Rows from block 3, named by matrix and row number. Rows with one number belong to one channel. Each number is 128 + 32 x the weight over its row's rms, rounded and kept within 0 to 255. All counts start at 0. Numbers have three digits each. After the name is the row's rms in percent of the matrix's.
# convs0: first 3x3 conv (model.blocks.3.convs.0.weight, 192x192x3x3), inputs 100-119, a 3x3 kernel for each
# convs1: second 3x3 conv (model.blocks.3.convs.1.weight, 192x192x3x3, transposed), outputs 100-119, a 3x3 kernel for each
convs0.30 103:220207170149150122136133117153161149128130131093093107070086110101123142081116113159130160093125120132118157099052070120124144142181180113140110127172140153124167114103110118149103119153128065044055124104120094073104123126128074068051112055069130160131107161122076121086158148166134132150104099115082095096127145122100092087172173093136156095144158106131140158129129132123106123137130149142136144092126108142167146146188135121114098128148162140143150114101141116126138108128131119126122133112111208091151168115117107082089151139132112102085
convs1.30 091:123144142170152144122140121132121123154157164178193191200211195155110140151138150141105154138146140086069064079086128087080132128184145109095110130160113098101066133157121139168154151163158092078089115085103172181162119133139159242177144204162167208164124150125106127121113100107151130142152133140148110134186167159161115119086163143066129108096149154180151129114081119129105139155149150136075105067024041127174130085132076097101097064153159057144132078157144133148155187184179137096114138122054144139114145149132151123147113079097101075084
convs0.31 092:097138155119138152142143147142139148152154163115127140081063132077091155170208201057123171099131142104105131143191148100131080051067015179135156143091131094113139121164129112133108095105105139159149141141128093106108101106092065076087090105111106129161104113137109111100068091093109157145104144104142148138139140115120115102109104159090089151068071155131144154154160177088082084121125096155183121138153106172159188119117159109114161047072091101122153116139198142153129142148118111111089152137132134138149172141158128121142126127143129146147
convs1.31 105:168142125120120126135111114086072080121113123106121129138137144181140157160110147140139131134115071120093093173165149168164156106117093143143180135046143119101157133140133119143127115140130102101102156184170112150129147151137175181171118121119137149114138132120124104115139134133135131115129103099148132139132137152133147141117143163102121136114130134131139132114093062106087093096112116127155164143171163147163166115085101105070126069102142085103142197178221144141154141121130132082097112121088112104083099126124148131132152131129134119119
convs0.32 107:142144124202153000166161084151118074164136095119124106091127162000062195018073153100122118157158075125135088108128131128128087128128100110108113139113104178129116139109094160112045168136088135099095160137098139151124111123088139161097133156112102103135056067136071091139149162114165136060159139089094109096103106059134125077155126138178130143188143162161141158153153194127124167168167129145124078137111095118114151087131240169120113141111092141108100141128136168144115137119084118105098150139129129133090115137117058071102053084117111114103
convs1.32 117:100138132148216203132145125132144129123143133116140144121114108117094114141137123121125112178198148153132112158124152153115147176149178116099117136118121115099119103117132100136154114134142107117103121134117146144136149144120175174118154171164116092101105076097111082097116127135128147159139154160140140151107115114077089105117078076110064042111109124143110092127086048095092113157130119115092087096069075083059088132026053108094117161133077170134101195146114149157142167173143169165132102135140122161153108122133150145123166157123149139122
convs0.33 100:064077078066065094126117132138106144206183222222185224085099107134151145158155144129119110145129126159186183164216152152181107092106034138119134110113122116125161147129133135108115139118137088064094103091110111107112084096084135155127237255236060057063122103112174151155054058060073079083125127120196190189180176138151178135101108081095112098099115129115103097122129137107124140159156157138139156085072089111107114130133129102110137081071104105113144125131164142169162174179151201211163151114117107106119093085107165170150133160108108142092
convs1.33 101:142141145138143134154169151000000000052010039065024056094093095149158138178201188072113117102145119146198175155198167127125139121115132125125144143123156158142150150163180165174187150167156113056087175122159136091139054058062114119129139137161095073084145131119150151120175174166137114118106077086147133134066035071091076089105125130120151155162185171137139130104111094104099102137115117126124131142141145099075111135121117157147131072135174039132166067158190088086068081090079101117116142142107151123074121100084103086085062033043122104108
convs0.34 096:123102126153157131160180156105101096096108115083100109121122149151142168159150172109125118136137112131135141161180146138163135127124104131109107140141143145162137140113123163153155164144171076056096116083134054000049119084109155132105223255168128127145144142159123129131128114115159141139128125125125111132123119139141104149099118130101113124138153120141141122134131129106102109150142156168174183166161181115129137118104104173170141106107102114116130108104117132120168066020093041000063111071090130110117126133140078055095119090100161146149
convs1.34 111:132158141118130120114108106130109130175158168143136144148140150137102124172147163112122115136123110107141160130161157135140156135126142148158135184158162126141158132127110151169149134160136061010072119033116107041092146148138122130134080054079126146151137146147144134142140141130116111112110094109139118145136121135131124124129140159138150171160178185145135130122083094124091116151177170120139128098111096122135156134125179151165211118145152081129132117161149167175166114093121041000038207162105220192111178156124109092113162157166183194195
convs0.35 102:136125112107093079089084082063071090077085098116117116133154150093102106117131140132100114150099114152119130111097132130136162176192197151180166094063068125089105100146120080129104067094082128173144100134131135142158162161158140103106166132124081126123071106106093129127169163193171156187207201212157166154124121122099079071180185128142130089127106087112103101135109104137105096086107102124168165113144137128166168099091095123100108088118126100131164105138173126167144118141131116128129166137139155164169106098122141137124129123118104087092
convs1.35 070:156170148132117115115127125087054118164130171141125160135144148118093134104105135092096161139144174111124126119098091137138100161223120077096135090079172105145128122114123116096101109113094137123139162157157166179163098105142096170150078120136155164176132144157116154156096087121097087115079063094171142170142110117127088081187198148165159123174205177212193145145093125149137181114127108118111098078056060154133130141118117140164120053134112040124123122218174133121129140134155126119150066115130077110142123135175146113138152128146134117125
convs0.36 092:134161128122132118155148114136163156109132137155175170162182163157155143172144131151154108144149118139139091059219099107217088117255123111103176116078154175141192129132120122128128176176181145152127111109133139137136103127122122132107118128090109133102112118100143117107118156140123153149146152138167126118169135136179137134088087091137112119149123144139094115106077110116081138168144121129119096165141114133136172137114120132103128117176255057092174006020101136139136145144149143133149154132178129105143140110108148156137129136142115121121
convs1.36 117:083065127133111118128089091113083094124118107143143127131098115111084076126108121089123102104077072164092092231230154207197142208210150123091143134080138178163211108127110094110080145137139121103114132138126145167153173175144163147151143148119095128121119136119120115112130119119140128118141147153146115098086065067131118135079125110096150154076146140147145126187182193128110108154161161137140159098077085101057082098081077165161162163139230141153255106098255129124134114101122102080095101167116095127072145154092101098129096089104105110131
convs0.37 102:107085079098087116117131118138138151149147168131134159124122140110117131134128133076063072100093111110145153109141131114116112097097095130070108084133154096171175121101108152156179177217219068041057129120132184180173073061084109115135111139147124115125127108129143136154149184155166191172107113098114102084145142119136134111067068098114122130146161167129109105151130100132130107116132098144162130138116122109101131093075101135141153081106176081105162112115160099091082116110096135134115114108115114140137144172171096096084109123105120135111
convs1.37 102:117104104129109084144138122106072087125112129126127123106096093147137131137135148122113068129106045133120072150177164128122148117092156127177147130114113166116183165192152103112100087090089033039056116115130159139142153171188147154161166173177135123104134128113114102099139121096203202189219230216128125121106098100112120121130132142115110116117110082156116124175149129188193178153166171148176173170205191122087092156128144150163170163179240087118186103113208111102127107122138100122123107105066101107052071086089065055071081084094117132137
convs0.38 096:133131122136116131112082106103080078103097101092095111131119107103097097074059070156135115127094090116100105145167144091105089133166130181179143153142117141133111146121126150113125168147144104094111100099108153166148120135137140146141130141132157145146134117131105086103138122135107085106091070095149139146133114132136144147125119097134143131128140124151130115167153137183178170174167191165153173147130156091082066135139106163163107131128081153158121151153107119126127128136137143148141141114095167170145147137140094104111109105119143145145
convs1.38 110:148141152131127135114135132123125122124124123134130133093099079121139115122143116152146171112115120080080081110134144103127148094115136118131100130148111107123095079075068076066068071063070111110109117117118121109122144135150137123132116109119143142147146145145157161149154158161157162165147152155146158149148160149102103097152157161147160164147173177073067082154148131241227189107107102103100098109102100148150147155179158134166138125108073112110076093096064145148151165173165184191182094103103102089090147134129165166160165171166120120125
convs0.39 093:156136116123134151086050064117121123150134120162149116113133075090124079102128100095099099113142143131147084100162109109162134088150091169124096157125079130109101133138139131139135124107077114109126137148152110098094133120116141134118115104103109125126137188200156181176118107069126128099104122102149158132155161139113131118081097114124140155136129132111136092074118082129181131133143149110085104102100137107112095119129085183190145255201075228180041197136000109118115120162172122163170161146137083079109071100137154164123152158132128148127
convs1.39 105:107141098133134120090158176079139137088135142077092110164140147115083140138129170143129128138128145129163188140178144093135133082143125143117111154133120146115088145131151152137138107108137089098107095104108164171171188141137210166135179124113095109095122105086095115125146172152128149140102124133095111149093095134152146180134168113164171114115120131187123170144114163071108150140152145114122127121133151071070077142129100125162175155158014127136006021061000105107117100111137142165201164122200149086174188092130077069086081082096130129125
convs0.40 104:148112099162147101145141086103097064083087076091098113125141143144133142099089096170107089124102107101120152090068127136147183155189194112138111127161105097047058146102090190204144149173121111088103096093123101125162120121144119131141149140136140140104137155113095125080168148153143127146139125133109093108128143147124136130159159106146150111141140107123113109129117103114093081148133121151113097164166125095074056122140110085121107103106115101125150121146175114098107108122142068089109121138131128063097162085128143125139118103118114100094
convs1.40 068:090115167102109156152144158144124148184171181131126144129129165129084123143162147106109133125140147147130172088104113111142120122156105125097126088126138125117091099133102061110112105120123034057101120154164146164108091096094089142098172157116139111125118094108135139142140127144125113142142129165160138120158129112099058077145166131079077054094101091179158105129082101109093165092106111122087090078049056141155135109099107142131111077090092087098101152191174122118130172163197126113162092122134074129172091140146138107137121088110087080084
convs0.41 100:161139134192168148164142130095100113127123130133131128119132117076080090099098140082097114152160136130149116115101097143117114111071075094079107147138162172189184126131148137133143122118121083100112068048066152129138154121130119098098079071069119115091101091082119115109122115114127124136163172184091089091085084075128130130104122110129143129131147141115140099124149111121140120156154152115124124085094086080085107131108167182197211168156192127118146127112114117131128171173178146152152204171156177170157152154160123122119049046055119105126
convs1.41 115:136126091121107080082079065141132139155153149152160153145118132173149160167167170088074037102097070122115099113147129109140133087124131100094105150128143141147137128136133142142154140145139137109117127103103149144155119153155104128120067069079128138126122120115118122107152151149137136134106116116135126116138127127133140133121143127120140127126142127152136154073056070104111115110073095146150149165175172073058059140131144196224216144158139072088089071092109147146137081058068103074090144136134097065063108069087070048061072056065122129130
convs0.42 093:174176133168184175111098128127122087118121091123105071160140133152118091112089091157157097098148098126123096196197171135119124103056024138142122093123132112119111166135115162134114131099096042053091088104128136142151103153151097141153101111150157186151168219172129196192156150164166135143162112126152152127143173149131143119103136089159172085176201127122070046151129091167143115114112125104096119128099139100095053103140083125177126133146096167188109159151076088134158086130134119132132089113154109103202151133123162136117132111111106116136
convs1.42 110:086081124111109142060123152093162152114159164140112125095094075100091097153162134151124153151138095100111090125196203082158199000053153108118097114106093125131094151117150144092133108070084075067051118094126196181227147159133088135099070102114121127163135124167139131144129119107148144137128129141121137175141138165144104121128132124145127099142131124147150142134139153189164221183178186191169156154138125114129127120147154119124133138143124124103060118107076142177184141179146144176173103141183134124198103133190132144171108136188128130173
convs0.43 104:144162140209208187205213192083082097074099091077097092141134132135122116135133121167183133147145151117118164068072062119153135060093092099103088049042004046035054116116112089079099115101132155135146141126140112097124133117116104085098105092093134162146143194178138170144112096115102092103113102112182238191190227213136115145119119146112116163163156165155137094134082028150162096134128125107106111124108132160153150127124171159169158138132135146129133125099112123133128084099102109112110108094093175196134127128140112149139184224211203191208
convs1.43 120:079060093047000056112126153144141134169163169143137146184193193169151166183180191080068115080102134106135108127129142134142149140145156127116138102109144148132145117116120119116124156155146151150153138108148148112147072064097126147142123133127138117117087033076092076109130114111121107117100095109096080095114131116120139124148154138154154149152172176133139136128130177136117142121125138128120128135140142121162150183184177134126136138144119125125096108100084111113120124132119104084080121092075107126113110130164115111124159170164157165163
convs0.44 098:131143161158166173165182166070072041076075050092096066134132163137132156125114129219206194183137095144102051105085067127108080161163144118101088193173148186196167066053067106097106114109114172201178151131114166141138201139122119052064079053031154130171143102131143123106145118142155130154135134143103081091083064104079077132135144184109108156123131135164088016156077008149120071069056104123109143128106130175154151146121131082081069084082082124125155135155167154143149142100124119096137144164100114170117129138139117112119127111128113100143
convs1.44 099:176182162139103093074073061118130136188200199189198207135122131132091119112075096186172125149120082091090035095051116136130141137154136098107093105095088123109098128102081128099087098065070179183143151171122166155135138145181131144164099123150165128140143086105156104109098125116118158144098123118182178181135147152110125120205174153177125088142124098189183139176156140228190178078066063099102100110123127168167148132110107133102089080127094084134091133196157189128147184133129153120089091093104105142109127151140173199184149172153099108102
convs0.45 101:136107108169194134123150139121161122101160130099137126125164158111122143049058075185124148148184142137131097117086048156130082165168101078102020073157097064119096107085095097102084091119104121096119098074101138134149129106114123121105122104116137168158137193157090151119107116100118144104089103072128106114161149128128120116146131104150153105157183136152127104162146102123125108130153177116113143098088095088081108119124099080105060092111097166181133144149131073080089100133126107119103072047043091082159157154189137093097134092099113108108
convs1.45 071:097110115133117125094095093128138148117132143114108091178181163193142175162185168087096097102162064073083047123164152105123143095149148159152135105097090145154154129163131114128132075069077158126130148125159165176180153151100163214121092092086141127136157086112133095135116113093157165153146148136100099159116137183103088117170138151176109096183115129139154143127147135138140170205222217128158188093117131136137109148109107146154153090168069064136020146213110085112152177188197135111167100127129120105137144166176130108158112095150146136156
convs0.46 107:113118113140140133095093113098093111096093111129130140138119142129118138106104120135163180107134140084093105161183153142174142142181135112099110160139147117107130105103096132122126103075094241255204118180078115139061127148093119103091069041058157179157137139127133124123125107133165151168155142153168152136155147142099091094152164112137131094126106081115132139111121122129141150127089118139116133104083102137163115100095069099081081123137123134149136131140131156191137182222178175205185145155183098120130083103120141118132135118134079063082
convs1.46 101:154183151152155147124102129160150157136125131143123130144155144131127131121106108143162187101120157059068112133139155133144145138174145107070102122094131137157129129147142123140127122122111255255255219255194190209176152134168151185183139180169142147141148135139144127141131130133119120122104101098156163152144162161109136144158167155134138136120123138094064060158140137215224198149162155137127138143133153179175191144166166125170137061096100082119115088126109131154135145171158104133137159144123152112096169108091154129146140117141097076106
convs0.47 098:070162171088139172083106116165127094145137110134138108111147168074091132086089120091165121167191068121182046085076209081059212070070238106138162116148085055089139127137097148161089163173095129118090150116075149146107125135114137125083119092109125119128169117111162140104091136154077116153087115143136131096116145132102147150142118098135110097137113107133137097134093052164114081145155099093124140122126142185093111198091034216109068118145155103123130064112147118123115139112070163114085132148134154146144167119095128123081125152116134170129
convs1.47 114:130104123157153119150140169140129126152119124160113121171148107195126058157148116127137062108138052130150015168198147147189127173185140097106131060127170140099124109144196118133180138119142181151083179148086210174129161181186122178199162176162140090113155077097133099104167111096162099084151092078133105116133117104161141090138095102123065104135085122100132097120127140146126092157105108160118117142126131118106105181119075222142070133131169147158197119103114146119099139118100152132129066081148069102141040069137130121105163130102155126098
convs0.48 098:128156173112147178109124137135140143130133142131127137164147144166149141172155147094112107093126089082109072063081047095107086096113072127112101140154133137167146084086092074070066077069054127109120138121132180176176133098102125103098097077079151143140145143134154144146078077075091089086101097095121114137117114123110117105162135136165133104165150124116137116108141129120153159135142130143131117153137128124116122106105062092094059035071028090133076062097037111115131116135139135156147158157170156152225149153204094069091077049064063046038
convs1.48 102:128158175138136161114128162133130128143139145158147155120118117113102114113103111112139187101124142088108116104127124124136139114125129087091093097100092110110113138139132136138140135130135131130125131132132145152154173147144168143128157140124117102103122089093122095098129123114141141134133131131163178180182214226165191206128139132127125112144137133125115111126144135161181177146146150148155165138146154118097110146126135160152160096099016108114024121116021146129143150130144135120142069090126097096128093120136120143156114156181106143161
convs0.49 102:162136102184162126116112141168162155153149161149149168160162159120115121135142139103116071120172145151148137096083105134147138149156145209237222070048075101069099108131119119163142094105111109111127067085118107125151116139142106100111161130127185181136166142128146107129145118121137113131133132157129135109140155115102092070180149110151115108142107120135151140136145147123113112078065104131140151141154142156191153102102092107081111092099111106110134101108148121135127086102096084072070108064121136109120144178169123120079147164109122130100
convs1.49 064:119129125128127120145176185089109125139128127145135129117140145124137164115135145067064130135143133098163158156186164111169162120120092118123136109075080123107101079108116119171141114136120173140133172131152067029079039027046148161127138137140127117156122126162133115112111105113089078117116107155168104098118108102131108118141140097143154111171177132120162128163168170140168180133141135109110103091071073141133139120074098156140124145193165099131114112145130191156151153139139143153149128145135127179180125130158138132133106103111160138131
convs0.50 101:174160168112112185129124151127139157139157163168185175127120107127126115129125119114131153140124162122049087105123152130120133144123105095044040139128118132153134153168155114130120138145134095077092117103102109116107103128122126141125128124126128141149099119156153164165122138154122149168111122135110112095139174147099113113125109140121115145145155147182174164165141129138099096127138114169220172104113111214217178126127117151154156117123158143151158105112126091106086120150119109122114083094133156149143113142112147137131153162132134146130
convs1.50 065:089102145102092139153159170125094154116072118156128147116123147162171194100079095047110168081157161066110120077102136139135126116123096177136131179132110070073124098111114094112152166159167097120199186176232157156203083119123095148094110133095092091112125090115177161165171168142141143124113119123115104106096074066101116138141133134175160133153152150163114107117083093123104119129113124105106107174167138200196167145161162120132146098124113082096071092088080143149173160163153114117122074126127084110132134167168128107087157132131093064073
convs0.51 101:089098130131143137143156143110137130102117103120135118139135132099098112114126148121116133122122134139150155104108077145162123136152117198231168026034051087093101155143126157168138115125130110118097120136096094104081133141119108108116120109126132137111112125101100116102126152142128140114145137105129115118149128114132106103152156117138138114128106091130135151109107128113111135080059075163158132190206182201217170083095112066085126154169158129141131108120128115120112124135125122133149113082093111100100124126115152142136155141130140121112
convs1.51 061:127172189195176144107103137149108130094075088173178160184198171134124151115108103114121117187172115086123134188170164123133144103143155114131156142137158132142102113130120168167127139126097136125122159133115162118088061049047126154097109108076093115142097092118182158152133126117161162134146141116186217209131129112119112133123152177128139122185200158134138111113081114122090131075090092170156148110091088077112116119154137125139084120151117126175156075089096086091110118112115121102120129163115127146158164147165166154146154129140110070074
convs0.52 099:058042048182154102145138127134155155094107111110108103102103124110109134179179174056027049135154138140199197151183153131174146098136111176150140098061099160159118136110106123081099105074089182166160163130144154119151125099126135123130158170147132118126160150129134146122109104109133145137150172161146131130103101112145151146147128120132117108134125099112126156116129147128138145135129142139146140135132142124100127098050089235216174114111137107109145120113125120119146122126144172191175210168129182160156123084128155136129105094117123139153
convs1.52 064:127124128160169185138163179133098123105070122108077118094147133134162134129179152075063032166153112120133131104116137148144125179167143045125133145147138179194161070067123146123139136126102134127132111125163152153144069108073162244221137178195176174208102112136139174177109084060147130117128101105117103123114125154149141110076077072100139137133182180186196188131130113158153162104115144137155180111105116135131110122097110123130138085130126105138104096142153142138098110123100090124146110057073101090144092110166129104108118099099136115074
convs0.53 095:064064105112139128141160159143133135161145171139124166092091120152154162189208200133112176140107135148131137180185186163150154074051068122127130156175175145170160153134145124092103143127138141124147176153175108072114178179166118140127164197164143155164177182166150165151095089094142131152145147146160143158146122137158155160188180148173157105142126104102110134153155166112104100104102102142144146154147157143138150135120102141147132035036031101098106135143154116106132113113131130138143135172164114135153098108097148127148143132134133158138
convs1.53 101:124136160091144161126162149070055063108092116104096123108100107132113117149146154137129129167161116100108147132119139141123152099046098099085097125107126132159171163142148146133121109108099134111127140120159100083107113114113140145148135115115107111127110138150105135143099112117124133133135137139172162159149127131107102106116119121108128124122108089133129098119082078146119168119123132146147145108125124149166165112094094108077117083117159100120139184169185172191161158165136085063061150136108139147133104165175164164152110094097130124134
convs0.54 094:158143110145140061143176130117124109165132117159112098174153146144113089179194160138144193145109102115106100099216107085198078115240088166085091134082135182111086108074080130112103147151137113117093172135087189131087177135104175107118187152128148158142134133110159167167154155100154113072133143111093094113100094141116138170100165162077138154072136127075115141107113144078088113114118113132129130141170156146164167079121152075110142150056049190089117204122130152163151136115116102103098132121099120126058156124099090081096100097106069106131
convs1.54 099:149157128146156073165185121096085095154138133171161143133158129130158128147135128149155161162115150149133136180159133192172128191212124179146124176096081150124101145113080156132088119118102077069109155127132156150105178120144154065115150096124133164156118149122128127120118125127129133127149150142113136188134165203098123144155195124138160071133174122168149148148091140151128176106124107139163143117133121117183233060138200101142161079151066083164062106225106110118153099097154093086103236119107217158124204140139112105127131133147121122144
convs0.55 100:126117111115097094126126125116104094154158147166175161113097099127137127113109113156139134136073131145110154132223168097176115126220138135118124128105091145132153185202181125116116132111115149160164132143140124149129134145119142144109119104095125135135122141144123133145130123135120120122114115116200212200160153153105078072134145116109122118100117122102087108149123129135130144153148167173175186127124143153172162118117108108079102128117117151133139145123118189220198184213172118126107083065092103119122067090121114116107120119126105086087
convs1.55 110:143164166168161170127122127101105108141138140137134139130111113101086087118106111146167189086124175049046068174221171157192158156187151151162152149161160099100101142141155150140140126133107157171146133132128137118134141150154138155145093104103127128136145149158149155148134138148154153160124117128099097118091080094077062079138173179155180182134166177125103081125135145181183187143140154128118128172166157147146139139145132062063075117135122102122105104104091143169151159186159090077070162144111176155121157139134123120141064035075051026054
convs0.56 090:131185175101162171109158138143152175123128140117128140138159155137145147131142149155149154182146138202157168017123095032141107085182169087103100120116103106117152093124119077133134111153161101110135111122169129131186141145163143135168148146175113120102110089078119100093111133117103111116109109103169146107170143102171128100186194125154144106153142106135094121189077074214105111121095053115127092130154123148149169137088124136074113000087182026084213028091229132149120126140128127131139156057094207137125179141129134155144130176155117145118
convs1.56 107:147133111166128108134116130137119132148125117180141118114126122123127136092097122054095079056148126013123129100094127125129156146149166123118143100098171133129163111124114109122105147163126118097100139102113152137128041087120032074110046081117160131108153114102157141146109117125117112127106112135123103094152165123127149114134102113120057082152114140153171102117135080150158084134126106127105100101068075206129073170102064139133078076140196074137224101152231127128119163183166110134141066106039078152087125163132107127165112142169110133141
convs0.57 103:105106123127131088133135111070082052121112101092085106146147164125137142123146136187163199146080072080090060115179170096116104073088086120110120152128143161145124140127149148114114134128102128146152123125132102094120147131159082046108072078108084099124106138110124142124138126134136100124117094119100059113096044103108115133096121150133153126120137105134121107134147149105131142145131132144124144158166165131131141131133112056062073123114119126095122146135148204179196163131173106097130125163134095115142163142173100056103124064104100104108
convs1.57 109:143145124143140110141138116115136127175187189177184202081116102100142123056065070205154147168086113164116113164146153133116131121091103169161156178161160148143149156148178122091137078027082102152130148202180172200172210176168141094124167135151129152147128167137121120113154141142149143146172151172152132142142106139140091114168172097129151091111132098125135138153120124171129142099097106134089089147116116111129110080175112060066050109125146134165172133181170154121130106053096150132152108123128160161158127159140158165153153170170111104110
convs0.58 101:114119129134136125107108107119127125121125144145143156106129116091107116080078087100091117135140124113142110034027050141155149164179164129120138172181156175183166133114123175162145153161131069061076115111131131133134142141145142164143103114104129138118112118110130149147067036057143133143156168178070063080152165154142156139133136119119136142114128141156153140127113116131104098166170158129114110125124111112130151076070107089096105146135166120120144120117118113087096118110115116125115175135090157143121186183198082093107118133146095104116
convs1.58 103:136136110154135094119107081142150160118121130103106105126106156137117147146154154153123033150123091133085146063072100081097103111164138136130118131147138120118116121168150111142145078075077070070100050067093097114119135162142146187147057076080093083108092073090122115119184191173125122122089087092115102090106087087128089088118124125111129150124131151200174190153126150102092112129135147110100094127126126129131119135098129151159156156131126080088115063090137120119113098073102080059098139130137097089068139136086120091084106086083113101089
convs0.59 093:109140121085125095127138106110107094131133117129136134053107142020102154067149156116134145146124106142134120134126095143135084110094061162130110169156132180132107131143146113134136104116139156174122119145112099125123139149134094102100067086093154137127130116106134120076102139108102135087098139091112162166115136120123116087140113121100098112096064073154161170149156162122130110142175155127142117106117077165151172162141152184148136104097106134132129138147170160157132156142106121101079167142155155145132139112155118123139117135147132143131
convs1.59 114:141178135126154110123144096132121146117121151113140155147163137156138109126136132159126076176134076176129055173120072162096049155121073140109106194147125137133103144134126132128118122125118188188174148163148103132116134137110150182143145134098146132122146102088134096084137150163109135148124126112121093133118108148141159170150121139158144165151133159053119156055109176068104151084104151073110170101142181144132115146097086134120136105144115153160110181187125178155121168119106155098077132126113108108080132110092152103095184125093181153125
convs0.60 102:087091090112092101071042093127074123169122149158128150169157149127118133110082105100128173109121147085130146164201182100142107035075048166123137143125127107130100063040067127086113132093109185222209130162164128157148092118118122141150166190199091105116127119157160133180096095133124110135101075096132149171150159146132156120062080076088111119132157174094071083137108106175177190131121147129120140123084125048072109096101115081092101161167180126133146098108098121158136158183145215242204171155168135159142094081097108129144125139131076088081
convs1.60 102:149139148162178183151177183074052062102079086095071099095084085132114114178187181114163204104163190058130171132148179102070158060000109141179171107114143117082105141151148134136131112120098184196180152172186113103161142124113167155143160154156101067083112096105154167148137131124148130127161155151140172163118162146123150129157142168139125154137137154107082066132105098187181170114102097148155155168174175114086121153113125141151144112132143063122135070132137091059059097099078139167127180206121179179088143114060125154163083088106081059087
convs0.61 097:152129136135115140131153185148156143164168159171175168105104123118126131103097099139138106122119090105105096205178181132108142093104117046051084063072083063058094134107102111098109104090120024000039108057130101053130108102104091082082136142147118149112144191159137175152118066116105060107144125135147147150165162166163152150129129101125121094136136117094097102150154146172157150151123132121102111097098117090130113098125126118090112101097074130123095118108085131137150104111115103111108055062153069037163083089148147114128136124166153152183
convs1.61 102:105109127117127164136208189049078072091096104121096099127133136141151162139174181135131166127187189120145127137174174131135152122107131099073102129091115135114149136119133154129130140120105037021042106086115180183190133134129147140119159133130159187166156168163114121124120124135119114136117101131155146166159140161138093126125166151148172141175185178120159122110175180184190226138120127109092093103087090162180134161181162133125130158174141138145106143149112125156141135153141138146151062082118101114164118174210155139166144115147137099123
convs0.62 105:169139158130112135110113135172193185126136136094093101142132147130125138080087100173160193107085103099079081101139104098142105119157115121124125142138135142120129134126132161154155144123123233255231138185120098099062161186144125095101051000033127136139111114108087077077150127160166150171158142166168131143155124156099079118118148145115113105101076054127141145132137137148156155099058096143125137145138144155191162108121101082071073150162142142147131125127111177196179171190178152177178121118139081096125102119145168137148164125154105074103
convs1.62 098:109156131133133133124121137188194195178184175193192189155164157107112112075079076103113162110109157077072103131114149132119149124132147110069113127107105138144110135139134125127124131134132255255255196251180177205172105049114129110135115107098123154136123154137131158153101092120097074100144124137138129126126126136095092107136179174135176193125155181133105102121112152126129149098111106082069082070034062160175186115180163086138125064140126083173164060130109088097098109128126084111109172157128155126104163113084166166173149148165095088104
convs0.63 104:113134125086117126099132137139105136161119109156136126104124130086137152137165140121106113143115128130088124072121118075108089082100123121078091125119159074107145138148144139141130140140146156177208119130191113104173119150133054120144030101077078119155056079120105140141123166166084124131113130122156139123168138111159151185147127151143130164143138162145135122162129075177155134103136164129157156154180173118109139147118158127121138094113110109110114104104098104133147063103162109136208172151100107110119128111110117126127122139114130138138
convs1.63 102:121117139138125138122121152116118120142139134151140139133136146132146172113124128074130190077157213025111186089080144071094153043059115155161145138083080128113132137141126115131134114141149177163170136123139110104136122146161130127126093085096124100083137100072142118091133114107148124114133131130143113096123112100134139142130097097152078048147097076148133110188116065199133079129119122171168176170163160175183192185110104155127133140117086169165114171149128180147127172163137123133110071162108062174148086173138132148175101119161119127162
convs0.64 104:140127113130139134203192166126119102140135114136144130145158154121110119138127145140158148156133109155144139078099068123158105122139098031023022170177131123104132081085086095114114165186181151143132187191172156159148146161149147166157105109096135157147131110123164143138112128108096101097127135127149144130130132127142150145141136117158146151149125129096067081112063085112088103114129146057073113141163171176172169143115133128107125099112121114125147113122150128164172108148149114133138148095099139157104140155150113135114110133126111127129
convs1.64 062:133113162097056071139147175126070099159131166167155202164159148123131146127152133095146116166179111088122120115108130130128134124114118133123140116065092151101121168152133202181147179201164078072083130120141107092108070095105124193176111133111143130147126097140147142138126089096126092106124089112140126139102100100122115123150173149127148139116129147140116134118056139171143174140154128050054064163149146105098109119069114110121103136148117126144103095130097133122131123092125097080131109073095062083109121101117123106115209179152144144110
convs0.65 106:169159171138122135127105120140136143158149152146145142078058095106088113169156168095085098123103066143126083084097066118125106113092094115098108142153151141135139127141139117130134113103116168175160158178152130130113137131114148140139149126108115091112129110136174171165115094124126116143109101127143165140104115093087083073125128149118106122149141134128131133125126128118117096131134131147132125072060080158142129154131139146153139152164184137141153122120133106114099127134121078083085161162151181200171114133148133154140091101086076058061
convs1.65 106:124113111122087073117135126143139128143138140103097102154151146117101108128099119133130126209199138195199136123128134128133123124139129119119107114091099135127157106120101162160141174173158095103111104106119111103111090067099151142139126134130129115113065032057091059077165161165150155154124130124101094098148162161159182169140146151119102099117078064162151158126106121071049054080068085143151155147155152077084080145150156147162160105134136068099094074103112144135151145142158154161164092084081080061051096075092085079082111114107105110107
convs0.66 107:141119130141138149141146135149163144125152132115140120084106098109128118101120098181130140178178166157130119132142124121119102126133101141097076114147120082111100106087075112117107127152130112086097107095107124142147135124102146153126111097081114126103117142105124144089107131131113144133069080069115110100143143128148149132121126107144169143178208167151117114151120104163129112115146134112137120093103106155131144171168152161163124116144165120149146113123119131147127172204171150166130111088103097067111125128153110102105141141135156168151
convs1.66 063:152155117185155119089117110150092117107087115089098112127156159175132181158148168112091094142161116064122123114156121136164151136194162153159139146116141135125162125123084149135118104086103097095121122134166159187179115123120143232145076083087122119101140124113149150144139127158132118161107079100174142147110074112086082114148170136120141108170234181157159173095090137169163182168162177091082132108111144130102114089075093124129122081165099000102070064179144088083095148148162161131151088103101102098100149149126156138140130107126081075089
convs0.67 101:099062101119107116137162134129175155099146117104135103139110121118094108119098115151137196116085128093068097095117086118141108138164123145151128146149153147138159198180189191172182155136149166175156130147137134140145141151141142126129082060070133109134102084091107081077159135172168144177158144170142114145110077125082061108121129153104109126110106096153170188125138135134136131146103146177128154172131153124124110117121106091087085088116095128163132145172135136115153123090133127094139165186127166204163187208171139107132131098137084060105
convs1.67 098:168196201152153172105091120198214196181197179186201187124122135107108126094092099067102171059060146000000090098050114109091126123137138127115112154153131173185152153162139150153133119123109152176169116141130114131124133107146116098133067044074164178168152160154161161169099095100107102104132128125122110124171169173177188188213201190184171168155149160055054072082077117160164189154162162144148150112110115168167186136136163148156174058080041081123083097153107108095112141127143137132146099118103108127096109128088146136153154147156130139140